Rows from block 2 of the text encoder, named by matrix and row number. Rows with one number belong to one neuron. Each number is 128 + 24 x the weight over its row's rms, rounded and kept within 0 to 255. All counts start at 0. Numbers have three digits each. After the name is the row's rms in percent of the matrix's.
# fc1: MLP up (text_encoder.blocks.2.mlp.fc1.weight, 1536x384), inputs 128-255
# fc2: MLP down (text_encoder.blocks.2.mlp.fc2.weight, 384x1536, transposed), outputs 128-255
fc1.392 151:139150159146167087138138146131129176127124119140108102093105135142153118126124102123125112166120160147128141152105120116131134142126127098145130145158156119112119134148136101158153121128126129103085129150124151128147102112171147141133108119130072113136080145128122150093172149123166117163160114140127141155122103189129100181113120090139139095153126132078145125118152106127127117125113
fc1.393 073:175134064070154177126122135091164139084161136147110115127137095105141118148133096169127138103136128107151186120095095084125125097106109168167061115123078096146125148166130109119129111148088133164111089112137145115163119146119125130160131165160158142141148090115120140118166107120158146131151157159113107104125135140160146122165133144106100168107151116079108159126119107128103131127122
fc1.394 137:170138185080107101128158132148109125161156146123156135114164124092126096148114144109161156127139168130167116142127117113100143140110136096135178125137119144126133182103129104112155128157167126100128139123133135128079129149157134105116085151113129107136151131135131106124123154145112156124126086116141168121167138111131078119154133147163129117108134112117123114133125158135143112171115
fc1.395 125:143114087125130118163147141126115147135103148087146125094163146101165127138141136202101148168131164144116120090127097121145117093112150093144114120126129196118103165109167126107146078136154130170110148137154115189146134143131125132114144148155140131146103081155128155130152128083068123099122110108136112162135158125103141153102170133147120128118145117116126132169122137140125111105115
fc1.396 168:153124091119144157109112158133147152133126121173118110117121107088142118134109120104109158117155143104167116152118131134089091110140144177123126152102175143091112115144112101123144104172111128134079086100131127109136130137139040143140160168145113131163101142132114084094139128130115143144148121150115120150144125143131124134122136124114114135120132097133104153163074134149134120135106
fc1.397 054:160133151090091164158142158122115138113147123114142122140139101141129125145131112146153118072166178073100136106127149103122160115137133131135093119125140123144087108154121095135080091097136114127130112107121195084161137176108159143152155130174127152101131111158140104132135157137053118150126116139148107136100118172114148118127096113152125137152158178152111170101130123135082137074147
fc1.398 088:145137137086171106109087160101107056163143097124124125157145139141106143111104106139162118131142163105126120141121117107123118161109135112102111121138159111137161137104088177107140118101130088155104099154088117137075122134135119097148131132125099082104105139111132172152136120181128103141187164115102118148137150113151141150118158135166194138129188123135108128106140164128128118149165
fc1.399 149:131113126165147124145099148122112129147124110102107126127132114165103143111109120127119137098113126129150109124140115117086147144155132157116125137108118145117116145127129157120124101168118081123136100170112141134128137129176081154122154184126158148129091094162104129167152131126090130149115172116157108150099138112107140111147141093115115135159174128098103166164106180118098144141132
fc1.400 093:094076105129118092120124134145133130080080152172111153137138144169129129128082170087094102163139157147162154139107093093133079161170111135139085109110147124139108157136165147138140127146130105104101143095155118090113163136116115153135136066118116105143114164136157137138137086168124106106115141111116146090136132141111165139136090122117118131098116128108125131105111128129129129176116
fc1.401 125:163146157122132149113098124171137157133113131100102105103107155146159117117153134126124145132129124156137131180109135128169089174154104175104158115143157136121115158141126114124135079098113100092142130123119136125171115117089138124124132119116123161096137096118137110119137127124149106101081066076110117134150132132127131098127146131125112134177169106118134191123133173149177152166202
fc1.402 091:075156110106161116102165128119177094093151149111118093121152111073118164139094109115118138117111114176159120142163134111151148137159106108137127131128129142125115176106088175111088124138142151130094122144113144087120136127116142096141156151134194098075116158099092127094139125102122116082103169146191147128127140177151140166121180130103133133145105088121111153103094124112137176152142
fc1.403 041:124123109100116149110118108116108118079137140093132105151135118133170047117112131135137113099112093137142150150096133144101102116117115084113139177142158106140167115139155096132125093137097144142149178111138130101144153124142149127121097135154137152103123169143130126119097098170115066072102142136130160145149131157104112141109156123135147110174111140091166165152111117145142162119121
fc1.404 097:115112085156136123098126129128127108139112127168116172138130078136103142102107118054152102112122076113150139132122176183141157166148108157169156178176120113140161145159141141156105123127139125110134088144108141099171081156136122174145106151148134091132120144110104140161082186102123164122161139099106127102175107132112150136133145104140082126121094132112110144129119134143123145087139
fc1.405 106:162141150138126161121119172157128130152152168128162130089173124119098113107139105113159148136168118160146161163080133103116150123108143156104128094126104121154102121097152143149137141146123100141085101085105127129103142170140137140067119146099109134147080095148180116170123156094169154110103166086122111127136111160084123137120130150131144138116171123107139123157113130149104124121116
fc1.406 095:148084130108113127133152089133132134136128120133193136153122094126114138114165135119150103112102075098101118146113169123103082103149107114142140166159149105114112141140145119113124111156152144142127088118163159179147144183128142140120139165161139150163186167136149103169135128107143100111151122125128156097095161121149167134133122129110108105112148078108077134142102124122168148082147
fc1.407 075:095126104084149158124147164098137091105101159168121116062122071145070146129113143141136136117099142149089133134098099165107154135143161126116097166136139137125146149091164134142131116127105103138134128116130113164137149129179150150118139115139136123124194117150157115120138105111137100130145093115145114098104132137153121100112187120124103166157134137157137118139144155112112162137122
fc1.408 115:110141105114115109149092109167118131140156127153145079136092171105070100144165113138099116173162097118145136148096115119152085103119140119107108143092140152139089161114114113099076103095141113139155122091079142087131108169116172098123115133134118128108147129165081133110155079156160086127123116065148160156136127136150126146160125119130121091107178128074150141122133102119147095124132
fc1.409 092:113109130153111149114131154127144114116147131109125154145141178125162129163129153114101138146109163131127112104155114123137157112125177095130157104118085090118142160122094105141109130104121104108147098097135116076083138134125143126126120125093142115137153138104113093165104153145165128124158119098132142109107141084128146120140149106118130110140140163105137166170152123097092135113081
fc1.410 050:174139130088164173122119108160154129084144086150114098155101128111143112132089099126111138134138096129148144139104107124148080133154130130148143164145070115075113124150114163155095114122126136155137099129132119134141129100145135080125146114099132138084144164148112105155124156157097177160107131142122138141115117118154120111133125097114122131142117153106127114131118171135100106131164
fc1.411 093:148122151144145103121172137102136155112085120110128134157146162137071107137143113129143127133077163157108111089127091130126165150127110120121085137079103164111139103140148085115138133120129150134115118146176152159151119123147078124121138079136053153141126153162122140169131155103185129171161119109163148124093134155116116136141107101155115083160067146110118120129096118120105124118133
fc1.412 103:092108110143077104129140129150141093116113112155141145084119198093099097152122118076101117143141100096141151110182094160139154096163134130137158160087157155150146098141140174109127095165112126122101107167135109128133109151137137136127146170086121182102123132108111130130177119185129122185118087127094124122132156169109100102172121120142153058115080106117134125121138118166160141134161
fc1.413 151:179149131144122135118116147112127174169167084181101127154120138151166100160106167143141110150144115163129162094117150102129090135134110126166118124138170132162125157125135154136112145113142107141145073089142148142123049142142138142101145189096145073134143140162147137104130128171117102122173159169108173123150061139142134126157160102084141097165141123118071176111111135165112129106101
fc1.414 079:127113120137143154158160150076108131119123137122127161139109115161150152121117128135132091126155112169121123152120085133155163090154141183099091112112155140121151107140086161115157108105147126106096138064139136116137094135132168120097112194067118106151125098158152127100153105132129090136136149122096123129137073105111143155083125111181155113142110129135170104117103154170130095174140
fc1.415 098:134138165169084079144161163136110089112170157111133134117105100137131120110123142088143131178136102122141143126154118080107109142106132108110111182099128137100112169112142164119105117114120189129078162105117124128161117156144138124113140130181129127115125131149167078135122145095143142129137167162128164090086119094156155104128107118143119080136126146139130152123103139138159118123108
fc1.416 066:125113091143150133124080156113128111144133143121136154086156111142133125103098121101163106148137114098167141126119134142118139157124118166133126133139143119109130145110150104171088127113106075106159117121121115135160144131111142143127086138131127134096145079109133157094172136116127145154157127132075128070156087155069162122163180141115088122135076134132132137152117104135173146137149
fc1.417 110:151111136153106140074105136091111116124123131159133092142120160142107154106180106130163133134087114098105147118114126114126125087169103111152155156115147180109161126189148110132139121087150162162084102113110100119134154143128157146114129156122061160130131126113121117168129129131141115155136121120091128149178128124132126132127117094122108137123136120141128143128160122120176152162140
fc1.418 144:130129081120123154124126156159145121130122124134124173118136142114098135164138132168140104097167184084146126141116113135104086129138073154163148123099137157151157092181108133120152137088172136101135132086114099107143137114088103129172112146113093125099139148150145147130143108101130070113153167142111136140147094152134161098122107109133118122093112159125154135105139114155135111113145
fc1.419 041:142148131099110099111116093116168129154141140150120085181135145109131078099099144078124090116114156130122133137144113121121131112142124111177156104120146166106140098126145171168122129151120158118180111113150107082135114122165116116126147191140146125121119119127137102118127104116113091179137159112113110129147123130111144118111127119120125108151075186155114147147098133114150132153157
fc1.420 086:122129139108168118133100184139127102087137139116119078145139168116127169113102082083119134109115124104149149139078115105146187118135083122158161116134104104147153114095123162135082119101125129162117095094119087126146162150131129132159111148087105079107137126096121133132177129111173134136103111130186155112132142106099106132143141111117102104102122142122133106108135122120128112100128
fc1.421 057:134102145130101137139166105108110130164113101126156091099113078130150172122104099160139126130128130163127187135118131131120118112174097115130113148125113104136128150126143179194138098157157131100138135130164117141130105174143089151098121108110152126141133120127102152139155110130110133118128099115154155120179165107181113099100133123184086103140121129128130113131136149135113111143117
fc1.422 088:120113137115156124109140138130106129173113156125149116087131135125115158110117145119148132129126163145147131105166134125093118126131183137130182126089133153183137162136120098131100103142134113129117111148126095128135149101124146084096109130090152107094164109138158111138145149131121091101153133119145141115137150134100123134121130159145078159130122159131164113113122134084106103144164
fc1.423 101:181126083113167088136135130120134100149086086163132134103163110135150140126112110113144107159150140149097127110127138116110138137129144119106133150127142148133138162121126122137111124117073127128143152084089092163081153133131151141154097121125142120118126069138175114157131093082107115136197139126133155110114137106110143140110075169147122130163102156090114140151142117172141170161121
fc1.424 043:124149124117140059098117092109119114142091123106089090120086148141115137112095128119120147122168104111123137095135165135139149153114126115168148121079113135128181107146154118145114080134163105141124105174122122147148138150139165147140167173134150139153159148156164146130120145145138142141110154114143135121121146115121127167109150132109100146182120105159112111115138164171136113107140
fc1.425 086:164132120086141134120116121121126126127106110115124164167123113100127118115105154137111146147170141136087132103129139089158115103133161156092111165108113154112100139129142169108071160107142079152170129117161119128104192133124146145098149107137086134132110084118154150140102109113082135129165139078110156123129192145139102177112081156133102127114152130108156113146212174135126140113151
fc1.426 072:125135143112114117176082145149077099094098182115097125140147150159080136149098108146197144113121142178142153134125136128135104119147104123094121111152145110148135128123139084131140123114117115116125168082160165118127149114155110134120113115135114157117108134108103138108125079123128120116127160113111129107128153126170157179088150152142162100139138127120156119110122127127123150109125
fc1.427 099:137161099111129136172098087094107109123105118180137148141138138140144109101171105150090157145156115107127148088118086131139102141121127147164115152100130137129121148099155100127137106166137129109121140105168053119143125111134131130161147162125172130135134094141130092106091114051146163152148136095078124129110136163135121145130164088132140130129134133131149140097146144086170154100142
fc1.428 088:190137126137118111113125144147142097112166155137121122149138100114084121112123105155119139080124125093154124146136102123131138115118125107123092105173194120144119139104095131135094153130147092167160122123098166091142151130114145134128172118098122134152097109142147092152123110125159125114129179146132105144104143121175099154132152175122146126119067135114127178147129143119136155106136
fc1.429 140:142088096138151107163100177089125128115120165085121161136101156138157131133161184132116160143166115121126165118139122131125143185113098108114150092145115120111134103149098108142138157119140101130143118126147137121120100143167134143116100051178156118132107119143084136134167137116104121115116134146094165129111154127161127114099123114125086108136075131153140136155118090152120098101136
fc1.430 158:171141124139125161106125139117118216108127138159127156116124119157142109136141075113091089148146098130123113149140112123137135152105102118105105123144101118110152110143097110151108138130111070132133153154126106099078115116157152116111073081100143151136133111090147114118151089133169102135068110128166110191114135141121133132135158127128119144112096125167115142097087125079178162130128
fc1.431 105:139116140123132115151090131126127154136061157098115148127154094079104109130189147078149138118154093146113118160120130085128135175109128102141147146142146128133195149107119118125098125122095132167180109152101084114143112162130105137150122143168108133122199141119133123122116131151148119125175133099115148136109126106118162110152134125134128110094140153129098096159130119103102083149100
fc1.432 044:141132105149112126137123118120115155116092116135148116173097127121155084121105113114137105142109154155112150152118127073122131108115088080142146121149147109104138123133099156113140110151164122145088162111156088178094137147153086161136094137117114127147059083135138126144122114157135101109111129115123152152164132163110146112146153151124127150140145091126099152096122124110143124135119
fc1.433 056:103112176140117118155132123106133085097049133122120101118154075121098118135072133140146103126167150138117130139125142108188136139082110137125132129135111112158134130139122144135137118158138174099119105110148134151118104133177112135137155106120143117130087134139084109105100134109130147118140149067165117114133118099052127137094142145100121168145156095138138123165148087128171129144087
fc1.434 121:142148140139164177130131152129163125090111148133125128182127122154125102127086131118143161136109144152125164136135136146140116105140081153113100138101105147148110159153174146113130112138181120152138136134137157103133113106135091145117178179155106129154125139133160136104126140101147138107114136169132138140131126133106107098131139134150148151136145114149106130090135123111166135093136
fc1.435 136:087152094101139096143126122087115126141073147132100084106134116114171162114151152138139150180104118158136117140134101129126119142095093094135114101119147121140136118094166130127137144124139127143097113094111101156145137125090079137120119116092119073186118127134152124168156163176134084109170120145134159116125164148128127134098121143145110116079122137137105104135122151110129132178191
fc1.436 133:130112100097129119121108125140119130164137170138102132149068159175084119144141127169131123172130150137110128144113126169159130159169080122110126121169155174101097121140120120129133136140138124121065113134167120131092124093118151131060110157133169092123107141124137101098110154128128105118130082090142126113146106148149160138118155093145137054151125145089134121122113130164173106177109
fc1.437 077:118152156125118163120093126141140111118099140168138147128100078154134142120108129132097115147143096124075151152121172158120168142163163034191087156138129101144160177128110112103134173097103130070142092190146169166118106136140146160130113109098122095149121090134110146119173147131127137104142121111107112080133159129156154155103095168173143109130100183101118113122133115162134155137120
fc1.438 122:153099128120096112131144103124136103113133143140130150145174151129080165139144125136113117138120124129147133112126132118142134147104165092120110129105163148138116100141097146130159159163155160093133109127128163092135148144147110114113096138177119156126153128135151117123170107138113139076150114141103163123109142101141120146148137146133119108168132147119142147124108108108150112102119
fc1.439 128:181188126129130150136160147148164115085157103127158102123149127103118110141088163105141151102111161140108106169099156096126162125131145122174112135122136124118157121156114136170115104120166074102128127108161102128155162151119123116105154106173162119095166154124096145126161121131123142106150093163114112109097116136051102083125129149132159127120127116125143112100121122064138139158134
fc1.440 150:119141109127165116116132146139159143094133102162129136155139144139145121192143151124151086161118152166160168112099111135157118114122137141110092149145102148153132101146150132160109105125121099096134113098144148120116094126121107156096151123070175118123142137141142138128147160123150080118127167142135146143135165156122126146136104080113144135134141125124109138123148101137109135052075
fc1.441 035:184156127110132122126136111137128160124132107154092103117170090123110143153119183122148130165152145123133183137094131101151130139104125100180110089144135133154173137125179153160114071161119132128116123105113109132155139081117103117146141168129101129129162132103128102159126112127096124165143195097173167155122121129107153129152139166090167173110123136104119134135152156155133157131139
fc1.442 078:116094150129134129128088102104171131137087125159111111121109107108135154122117127184135101167155115076126161138155110133104113151141100102198099159118164149096171143089103199150165102151075110147142149121159089124155116116118166145160084129083128128120168061107160109122118084112143121106126133100135123134115130137090137152073170116142133151139113110103141117187147171121124123159095
fc1.443 114:102105125116106139163172176138197134122158136152131132126116094147117094118076131113124152096118175139121134165136126096118124127154118133100100155177110153121144164161103126142121110135121102114186157135122128112104144173193137155121134172095137153100162083133142137117120108139134161143098111132160143154140110134096168102164129150160114152119124137105127113121111144113101127143135
fc1.444 119:183136110120138123138103137142119158160138109098099140169148167100127167127131152133134127138120180116137130125125120124174130079124123179123152080135163120119138140139171142126131119133148095122125113136144092146114114156139133114126108154129100114097121106131132112141097144118109093136145145146098135122141130122164094081103158144111067141139128120111116173092117144110108173159142
fc2.392 151:140070152130116083093128124104096142129109135139108122117092068129126140128110136150152110089115106132105145147084119108111135157143108118152131093137177130128116181156175138130130128117131136064148153157138121125148096159101115113116160149128125105119163151152142126111122107125124114162111128136125143152131108079126187115120090113135070111150104117145137132127141106100136104128127
fc2.393 070:073163162098165106140109093150151133099116146128144125184082125143114116068113177111100112101113096119102115120135136126127134109105093131101127154153151121129127110127124141125117172127101130153116108153148146141135100138125130149147155164152135196079187117142142097121159115098130121112094162126103171143124124115106127108106101124116122099129147112139134136137160096135126122108153
fc2.394 149:113136156138093122126175096122126106111128115133108118140169134099113117138107120136125127116111129097116119123139145074148130153127121125107147159134116149165141189077085134141169119149125116145101107118140134106109115120166146153108126139160082135094080126148096128125116118118149170121119114148129147121139148141126118144163139115101160134108129113143096130150205129149074112126122
fc2.395 131:163124167125090093085103116110081144119143134148132108079084128087099122125128112116154156142123121125156119126054102180154143098100151159157128139121130154126124150139114131114106147096124080113128140119097119085132152093103130172147147154151147132146144122126156120134121107134095137113121132137114136101115118128131093134113136128125090113153120118121144098174117148114145108121108
fc2.396 170:133139126183063161156100132171104136131113137148089110120153127098120110106118094187110148125142140115107074161109083126128171129138151162112143152120114124075114127061150111096192144130126123124136090157074146115083139100108121124127091131104140122137130154117096137101149121151127114132099145098167084149155120122162108143159163122114122101133119125150160116110136152140113116116139
fc2.397 048:133139137137096117126117092148133160105136144127110144185096118137147096124174122136137125145130137107147143099166150140135155068135129106156120154173122119079132082122136117134098085065087148152129145132158131126150170120118134108111146136157117107107132125153112149140110160104128143148068116128191131137105165156127132109114084133101111107146162144118111141079147132132075146110126
fc2.398 102:129098125170131139104161107130145090142119081123094136176114167121089148118117105116109141135162140087100105140103147135123117133165133107121104124169137133120072137114132110139132127128097073140131124080125112118116150129120147146108156138149070103141150113156143142154117127128141133097175186103124106169135177089128122111091108149199178137129145105097121146127154157131155099129117
fc2.399 144:144130145148105122128112131133111128114126119138119142155161149140130148127095126116166160107070119115084094107104136128142139160130133152146156173150092139109127136110100155152125091106150094087102137108122088146081108120119103137122095137120140140124101107177099103151150093145106131141118105138104100132180127103125152142127124144142099133118092161154120148163134129135091081128091
fc2.400 088:133137154092139102155125133121124117097193123148163132123128141108138098133085133129100104106110091123093122087084105101135113146124162110105161110071091117102129138144155102094132140139100125115167118149130114091102123163110109118181163130126129078192153189142107138136111129100099111130126121099109118111091091115107128147132163126165145146138128132160117100133137168112151114077121
fc2.401 114:159147171128106085099126154120139129147149156124138116141104126107141132193126134171144148127140130117104124159132115144130100121124143145101153135173126152118144120142128109153148146135122176106119118132109136105104110113128139106132111124118135126101081108152198112114132115124117121126125144125104087113141085130131099105140128166119111100140152116106078132085104109120127124148163
fc2.402 089:116108123173118151098102150095106134139105107135113139126109158077150131141071112143154143108089133162135125105073136119107125124128107121070121128149132121069106113112118163130133114111153142131137152154126110074133129154138113096161131153061166123107137131127151134160144126132101129119147136119143133137132142145159157148135121143132117133106151081121126109116079096133119126073147
fc2.403 039:147140154145152100084146136103157109119139116144118107127151151116141089154110093149143152159143142140048144137069089117124112115141131131133132108131123096100095118146133110110169105147160129171117139084082162121120135123116183125124101131072131143121124124152154137152158113147108152106150143143117099138115164133157131174142123126161105181096117130109095112133115130103087104189113
fc2.404 094:117120125152146118106135144081145117144092109145127142097155136110087137126130136081134145155141112163123106111156140119148162135144101132168155142143114143140152114170128111114131098165166126157162108135105122143104159172138137122136088128075117102160185141105120146144105176134099149088135148097119147124127128152105117105125111102136134153181102174119109133109143089150117136115171
fc2.405 115:131125126130106122139153130096117129131107186141139153155119156141133134098133128109123109139142147160109140157096110146112157135110119158088085165148112104129119131160134119152134098215133130091142099095112131104139134134118120152116159125132084089113113120134139141122128134096127083091148144098115090153153099168096150154116124113168121127123202154126134135117138176160161145188118
fc2.406 087:118148133117081136164131107132124078111085131126134124092111102160161111122107146137115154143137110098074151105143146153106123104112103161083108131133123138113184119163156141140130150135134105139110147113153172085148137097126127139171100152110201145126096090128125117128147135138171104105148124118073129133142122127127160087127114139134119130134106146098105160163116115086123108145115
fc2.407 071:139134133144127162143185132141132147107141113151150133137146127143118160142119133139088083147153144143145106167121119132128172099143136118142136114148092134172152074128103128106137190098123120167140123127134167109181079100150103153116126100115164128167139130114106120145158130140146125119108169151137119131134108137130124142100114148137131106137149126154158117131092154169102148114165
fc2.408 111:136107115141149157159154157103135096133136125128110150148140175113118193117068110098124164129132118080142133148077127102117105121142124162067116123105099186140139135129128142142061140117058132122144129157139128117146142149133138126143153125152123124119126135138148126158142124097128108147146138115141165158152159090159160166131132171095125119136116081142104140179092122138068116075136
fc2.409 099:124116137119127167170122141122127143172178147124131123133121156135142134097140120139114090154112108173156142103138134157108084095130096129142136108120160128118111141103111131136091123131108151125120117105080127139119189152098146121109143148121119125133107125103160137125153111150170163112117136131129147152136136126094088124105162151095123099073127115103120133138132141095097121105133
fc2.410 043:122125150136107119102136139149122155121143115116153118100105137160130106127099120152130136116130081164068110134102122130122125111122138101132147133102144108111095143179145119123171124115111105155147139141098161127123104134118182129116126149125150152159123129149089083132121135119127126087123149151108084108163068129108147111091106120104133152139136132157081145083110129086123107117104
fc2.411 090:063099116130148124091144126123142123102128171142112087109152163129135136134158157154182107113079110135118119080119128106121128129125123085197134137166114116117129126084122141101162079174097147198099137135114180108105087126141171131130122078119123104135108129120102107090109122126154172124138137143155089147135088175139141150183097111185112108136116147092137141109150098117109118158150
fc2.412 105:146144116130118117127164163114119121157104103110140127128120135094148186142098108147147111095130132088090130112159120120111108141139147166096110123115096145117128113145121116179157151123132118139102114088107195125134120110135121107145164134114131174091114115123174126165178149115113117120146114108148154088116158141147119146109148154064124156150126097086124141112177092166144095126118
fc2.413 152:123172096122130135095126112094173153121125112121109186118150107116125151118131098133112114105092119127166112121114155155107132147140089161125076109135147132080114092104107123123145148082073133084089139071164099130095104099143124107160133157137134125115112130115130082158138177137081138084135158117159132128139141161134186122109148092114121098157104132167140143110145107115135139093079
fc2.414 083:151114103136107144106110137110113155110140176182113118140138143149139096088129110150134101163158133169138096159133113121132134144097128134114154101182136094148120091144110096156147156157093125093124125114116153096138107173116117136115122152139126117114105157096104113091129153124129124089170130115099092127119091143101141110094147110153117135184185120138120145108119163158132156162108
fc2.415 096:109145147140119164083097106082128149105142103106139117134141135179117112163138115110101111119101121115138136085119088174114124133135142150136105151118148128097164128158103135119124111135156103138116130112115109136143136098137082167105115096115106135109090126104118112136166162141170105098148157143132136117148103096068186158125072160093122138135131107117130154096151123124117126125140
fc2.416 068:131120108142153133145114165120137116166127152095138131137099111119141134138120121157146130097125132082128112154138156148129131094086126148049092151128144147104101108168151100157127095179114110125123147106136103119112130150142113146136147136105087075124112082102133103095180125106129082129156122099114082142146094159122155191113143118152067104136143136108102148119106101137141125124115
fc2.417 106:140159129173122098150126134144130121160146100113109121128109104142147147175135110160156098103113133105150137101110123122140089103090166119120095139104110162136140115104080152151129100089114145127138132121182096110184096120119138128105157157112134117123133088094143135110118133172191103107134144119159108129122177116117175122128117134133100195132123107137135143150099111112114142140131
fc2.418 142:166153148087092130140134128143128160130147131142147169131132104122116125144138148136154116096159132065180114185131130148124144139150129143149147155159099154155135126126179111114139151102162076090134132130112101112114142094138134154183152122118087150123129119150136137148150101159116111138134103106136152138120142122110149140131108104157092135123095133154141127118131061124115105094108
fc2.419 043:099202135161122085115070107113097137119112110098113136155132108148171078118142131141131107108107122141100099119148149119145125115099174126126182127152094133137113133124156132074093145138089111173121186104134108100118136155123158152148116136120084129158111066117131127115130145124151124123143156079115102112156108138103138147138085145113142112123086097133125121080183141118122187118116
fc2.420 081:101143129094172128101086135099131105124088095139127105106127162147162128116139066129148137144108134149129133161137114120106117130145064154166103127149089139147135109109119093110137192144137102149155136131111163133167150111151107124137113149155165142077136121103141121130114116134156125120083123142144155151163152133093135142103144118108120142112138072156151140148129156117145192102130
fc2.421 059:127151107154120120159134086113168147076139115094105130128148101139149154146129119150124167120138127120124087151117112131109112098102135152132092172150188120129114128173123147127118157154151091115077187089097133156109139158099126165134125080134157115131117121150084108117127127137124151145108110134125141112154126118142146104146146175115141122087123116131126133124152137120130136117108
fc2.422 086:139115160100086092172121155095108118175135078099113105145097140130117147099080082110151129136146123118134165139107110109159100159127104159151129168107111134098115129158118103127182118118125120156139126115112128148090154120097153099107145122115137114066140120139122140092136156146129138108168113134127185111132143106122101137080129186127149159138135118143116128098085130144119128132174
fc2.423 103:154113144110135130125141156182112070126124110147118145133115110123146145119139169137129129134115142110129110139120071134100161121141139127095129109088102163163157122107124153117081127095132111141157132112099080121124124092149089149107149112129104158189137125147091120166118154174125154135110152131157115103104139171165095142154092082145115166159120145145143126149126158148146150123146
fc2.424 044:115127169149045157157121135141145088157110152122111122107085136150092105163123160135120100167090098142125113151170089132128143158105134121133139125144105110171131148125167132104122165151116095136139143138106126134065096143104130183118141090165133144135128118134122110125120091078101068140128093103128149128110116139155121111145099111171114135115107127139185112109122102130103117142147
fc2.425 092:148115127095122094084155146143117099108095110152093123137133106085085116134136126180105159123075126087120123095128090140136147110162169135106131129122131169165114143113141138104097132101131090133170154106150094128141170140132110161139133115198134147175141138127100116150111101165095124125120132099134141121146143157166080156162128121133118134178151124129126130182143137133130122142155
fc2.426 068:087111109175136166085119115113147169121138160092054146163132136125125114084114097145127152133150151178086130158090154120102129114106149143138130173124099104113150079126136165170136189165085129101140118166103125133181112133138110106110081123116124128111143145125099134171154113117126095115085112176122108123182135137073155126133132113134119157148107130135120082121119143110123141103106
fc2.427 097:121124178122123134109171152139160149158129120113131116181119101102106087139170061163125139135121133111129142106142169092153140162093165105125127149143102131143118123198136153083118129126108122164116156089156094115075071121133133131165147122111143171117055113082140108132113098117123148116127163142089163127086156112117107091098100161158145146130128113149130133109147098128128186126144
fc2.428 090:136141130152146129100131123130180072122130177084120131140116132187106102115097107138109133130105112142115139076107121117101112125154110127170121124127100118146132143077145123186128166114141132134095138144107142106127137111146111139143108122088134081113162126182122089128161116137103154087129153157119103123146113127131137138149113124145167161095071104109124142139128163127104112124127
fc2.429 131:099135114104119130150129091183175157125126102144114107138087083167102124134153171132130117152099133100139109139107106142107132090122135167144196141111128142124139105161096155122141142135149110136145086101146195095144134141154151115111105109157139149095125137138101137110114137104138112106146110083124158128137155128136129145115132175172116147148157078137150125139148131118151138110118
fc2.430 158:129129156172129119107164115125118114115149126119112106089090138122104127126135104159131129123124104151126111172106110109141115077147127132129116133119129110110100128134154140097091129145142188177102131162113119129117127122138124151158101122102145101148162086118142107140091161092175094123093128144115136157142148122149182138135124124082138136109114100133136135112096110110100153093101
fc2.431 103:127125099153168095129125125158127076135092109141135132122124143156127111122094133126127136146126117141125099105106133128140129155140112098129113122164149116164136111111145125112153138151135163129119122126093128088121197115086077140121121155109178114159164110133105116112088191140163109099153069148194128114159157124096128138146159153096154132200177133140143141128135116148125114110155
fc2.432 043:087100131137107139122097128130093095149124174137090160126157120135138157143103132140153142122132130105090111080119122142107103137110145141116149111175122113094148118121130091089071118168112133144111106129161132142123080086128150153123138086155156109132153157129134150137130129138138148168103124151133115160139132102130099164140140176159186123123074106139136127179149155119101119123170
fc2.433 057:116128146123096152145088117114146118132116121125146115129104096090154117146137104114127113140160144139120153102160136123113127156122100192127170133116139158132172125133160100138085136145158127106082071137109144136151145116111157128157103156143140108159107140134088126150125138071090115133097112163149070122125112114133136112155135119186126115151156087137112117137130145146112082117135
fc2.434 107:105143097121117123140164136126127158139167104150137097135137124102077153131123162125109104117167137155101107154116170122162108103094148114120136151136116123129130223151112146106135141098104146185139161133159147163124137137128148171104162157128131137157123151140115132129141107092111148113088126147122091112097092134131141093141122176172128082134097112119138127101128143144112149080150
fc2.435 135:127119138138155156135130105137163150133108134151130156113144087153155145153130114118130086113144095110127095118127126129129094161111124109126108103090132139152087144103132108101132146123135111159156115169125152144161093151121123115119136139099142101143185158128106142128126134159110153091117107109114159155164077139140124168144110106147110105108119116090088162136158119137134124147120
fc2.436 156:138105100096087146162182119145129105145125146145121135151125104092098149116114135084139164123134152105086121138169103165148154133117140117105145152116114158127093118101122124140100089175115156140102117116126161100137129142167088106111133130126141101091133119160093140104146131096155120151128137097175066141149130135139128141134160132130149067186173132124135137156095128144125133147098
fc2.437 075:087101179151117092137111116104116099116115159151157110126099120146126163124105167120109117169192092097107150114128151175108121125146141119113130180135129110155097154131144093116095111114142135118149146122154150146123099118079136147151116103112096149168169140120152128134144137106100118106127123094147125121170111112148114077105129132154154130108088132112158063099140181148173087113133
fc2.438 112:148157123150123123117135133132107126127143115093150125120134109147109145109134117112136090103116118136152113088105158128109105126115116112179118122116125109132181126121125109098142128152147133155183122171078108118156128138118119086150153155137104087125131089160102142182103162156138118116076108168138113132134099113145158109141123090134138144106105093094181188130148089138110129163139
fc2.439 122:162096152107148112090156125132148135140114144142122155150173097149150158126095075127140138108110138120118149128156122129075109122175068144112133140110131160110137123167155094100115120131133164110148147139110129140146155139112089114104140123107124114143107131152091147081165129123125141117103128139136127157146145108100136113101106151135163081152135148126132146164132116148095098066145
fc2.440 164:151171092105120153159160098122155089123108130093129194125161166085112103127131132127106086098099128120151142126140117121103124134151088147111158090121121136137142130091126131128160121160142110097113132129103168099137106148114104106141133093123108124114149135144136156096058153125114136121119126143148120141112161110141150108145147130130121105162125156148118126098130138083076148085137
fc2.441 036:107174127132096138128116149122127091147088123097111105113073145158179132138129138139087139115095166112115121115140123101164149109133125155097144157115107098107148113138129140141097163077072104122113158131168137106123120156099120146133109116119138154154118140135103126096129122130117151104106097086080104135099108090138103139117112140157133104139116130137141130113159080111148122150171
fc2.442 075:161130137132133139130106131161080136133112095106140117117135104147134133121118108090096139207104140121132115127097161151109089120129111101121163098143110117092141127141143157094135095161119149095120147173115129149146133076125168153112115132139124169146086101105149149107165100104115108109129141139132085132115127113129131088150160106092109112122102095125121096103157132135089135145093
fc2.443 130:122155150089138122137113174159155160097122143098125167149066136117125167119115121112078130140125107181120148107123154152152169128074129130118122122162086117148145100119124064100131138100104141109152128142131117104105094145128121181162112142086115099138115053144150145141145093082147117129096099145120115135129111114086144125155084123148158126098130126138125068140151145088157140129141
fc2.444 138:125119124169082137161105152107136075136148116141138082128155100155111136159114120093119118133154129118128127122124097151139132105104189116089107104119154119134139130091125086135133106136115128110110160167075145109148118117143101150138154143158149123119119200173145157129153110119135125142118123150139163142067160145158084165105108130147130141165157167116155143150088162142158136128153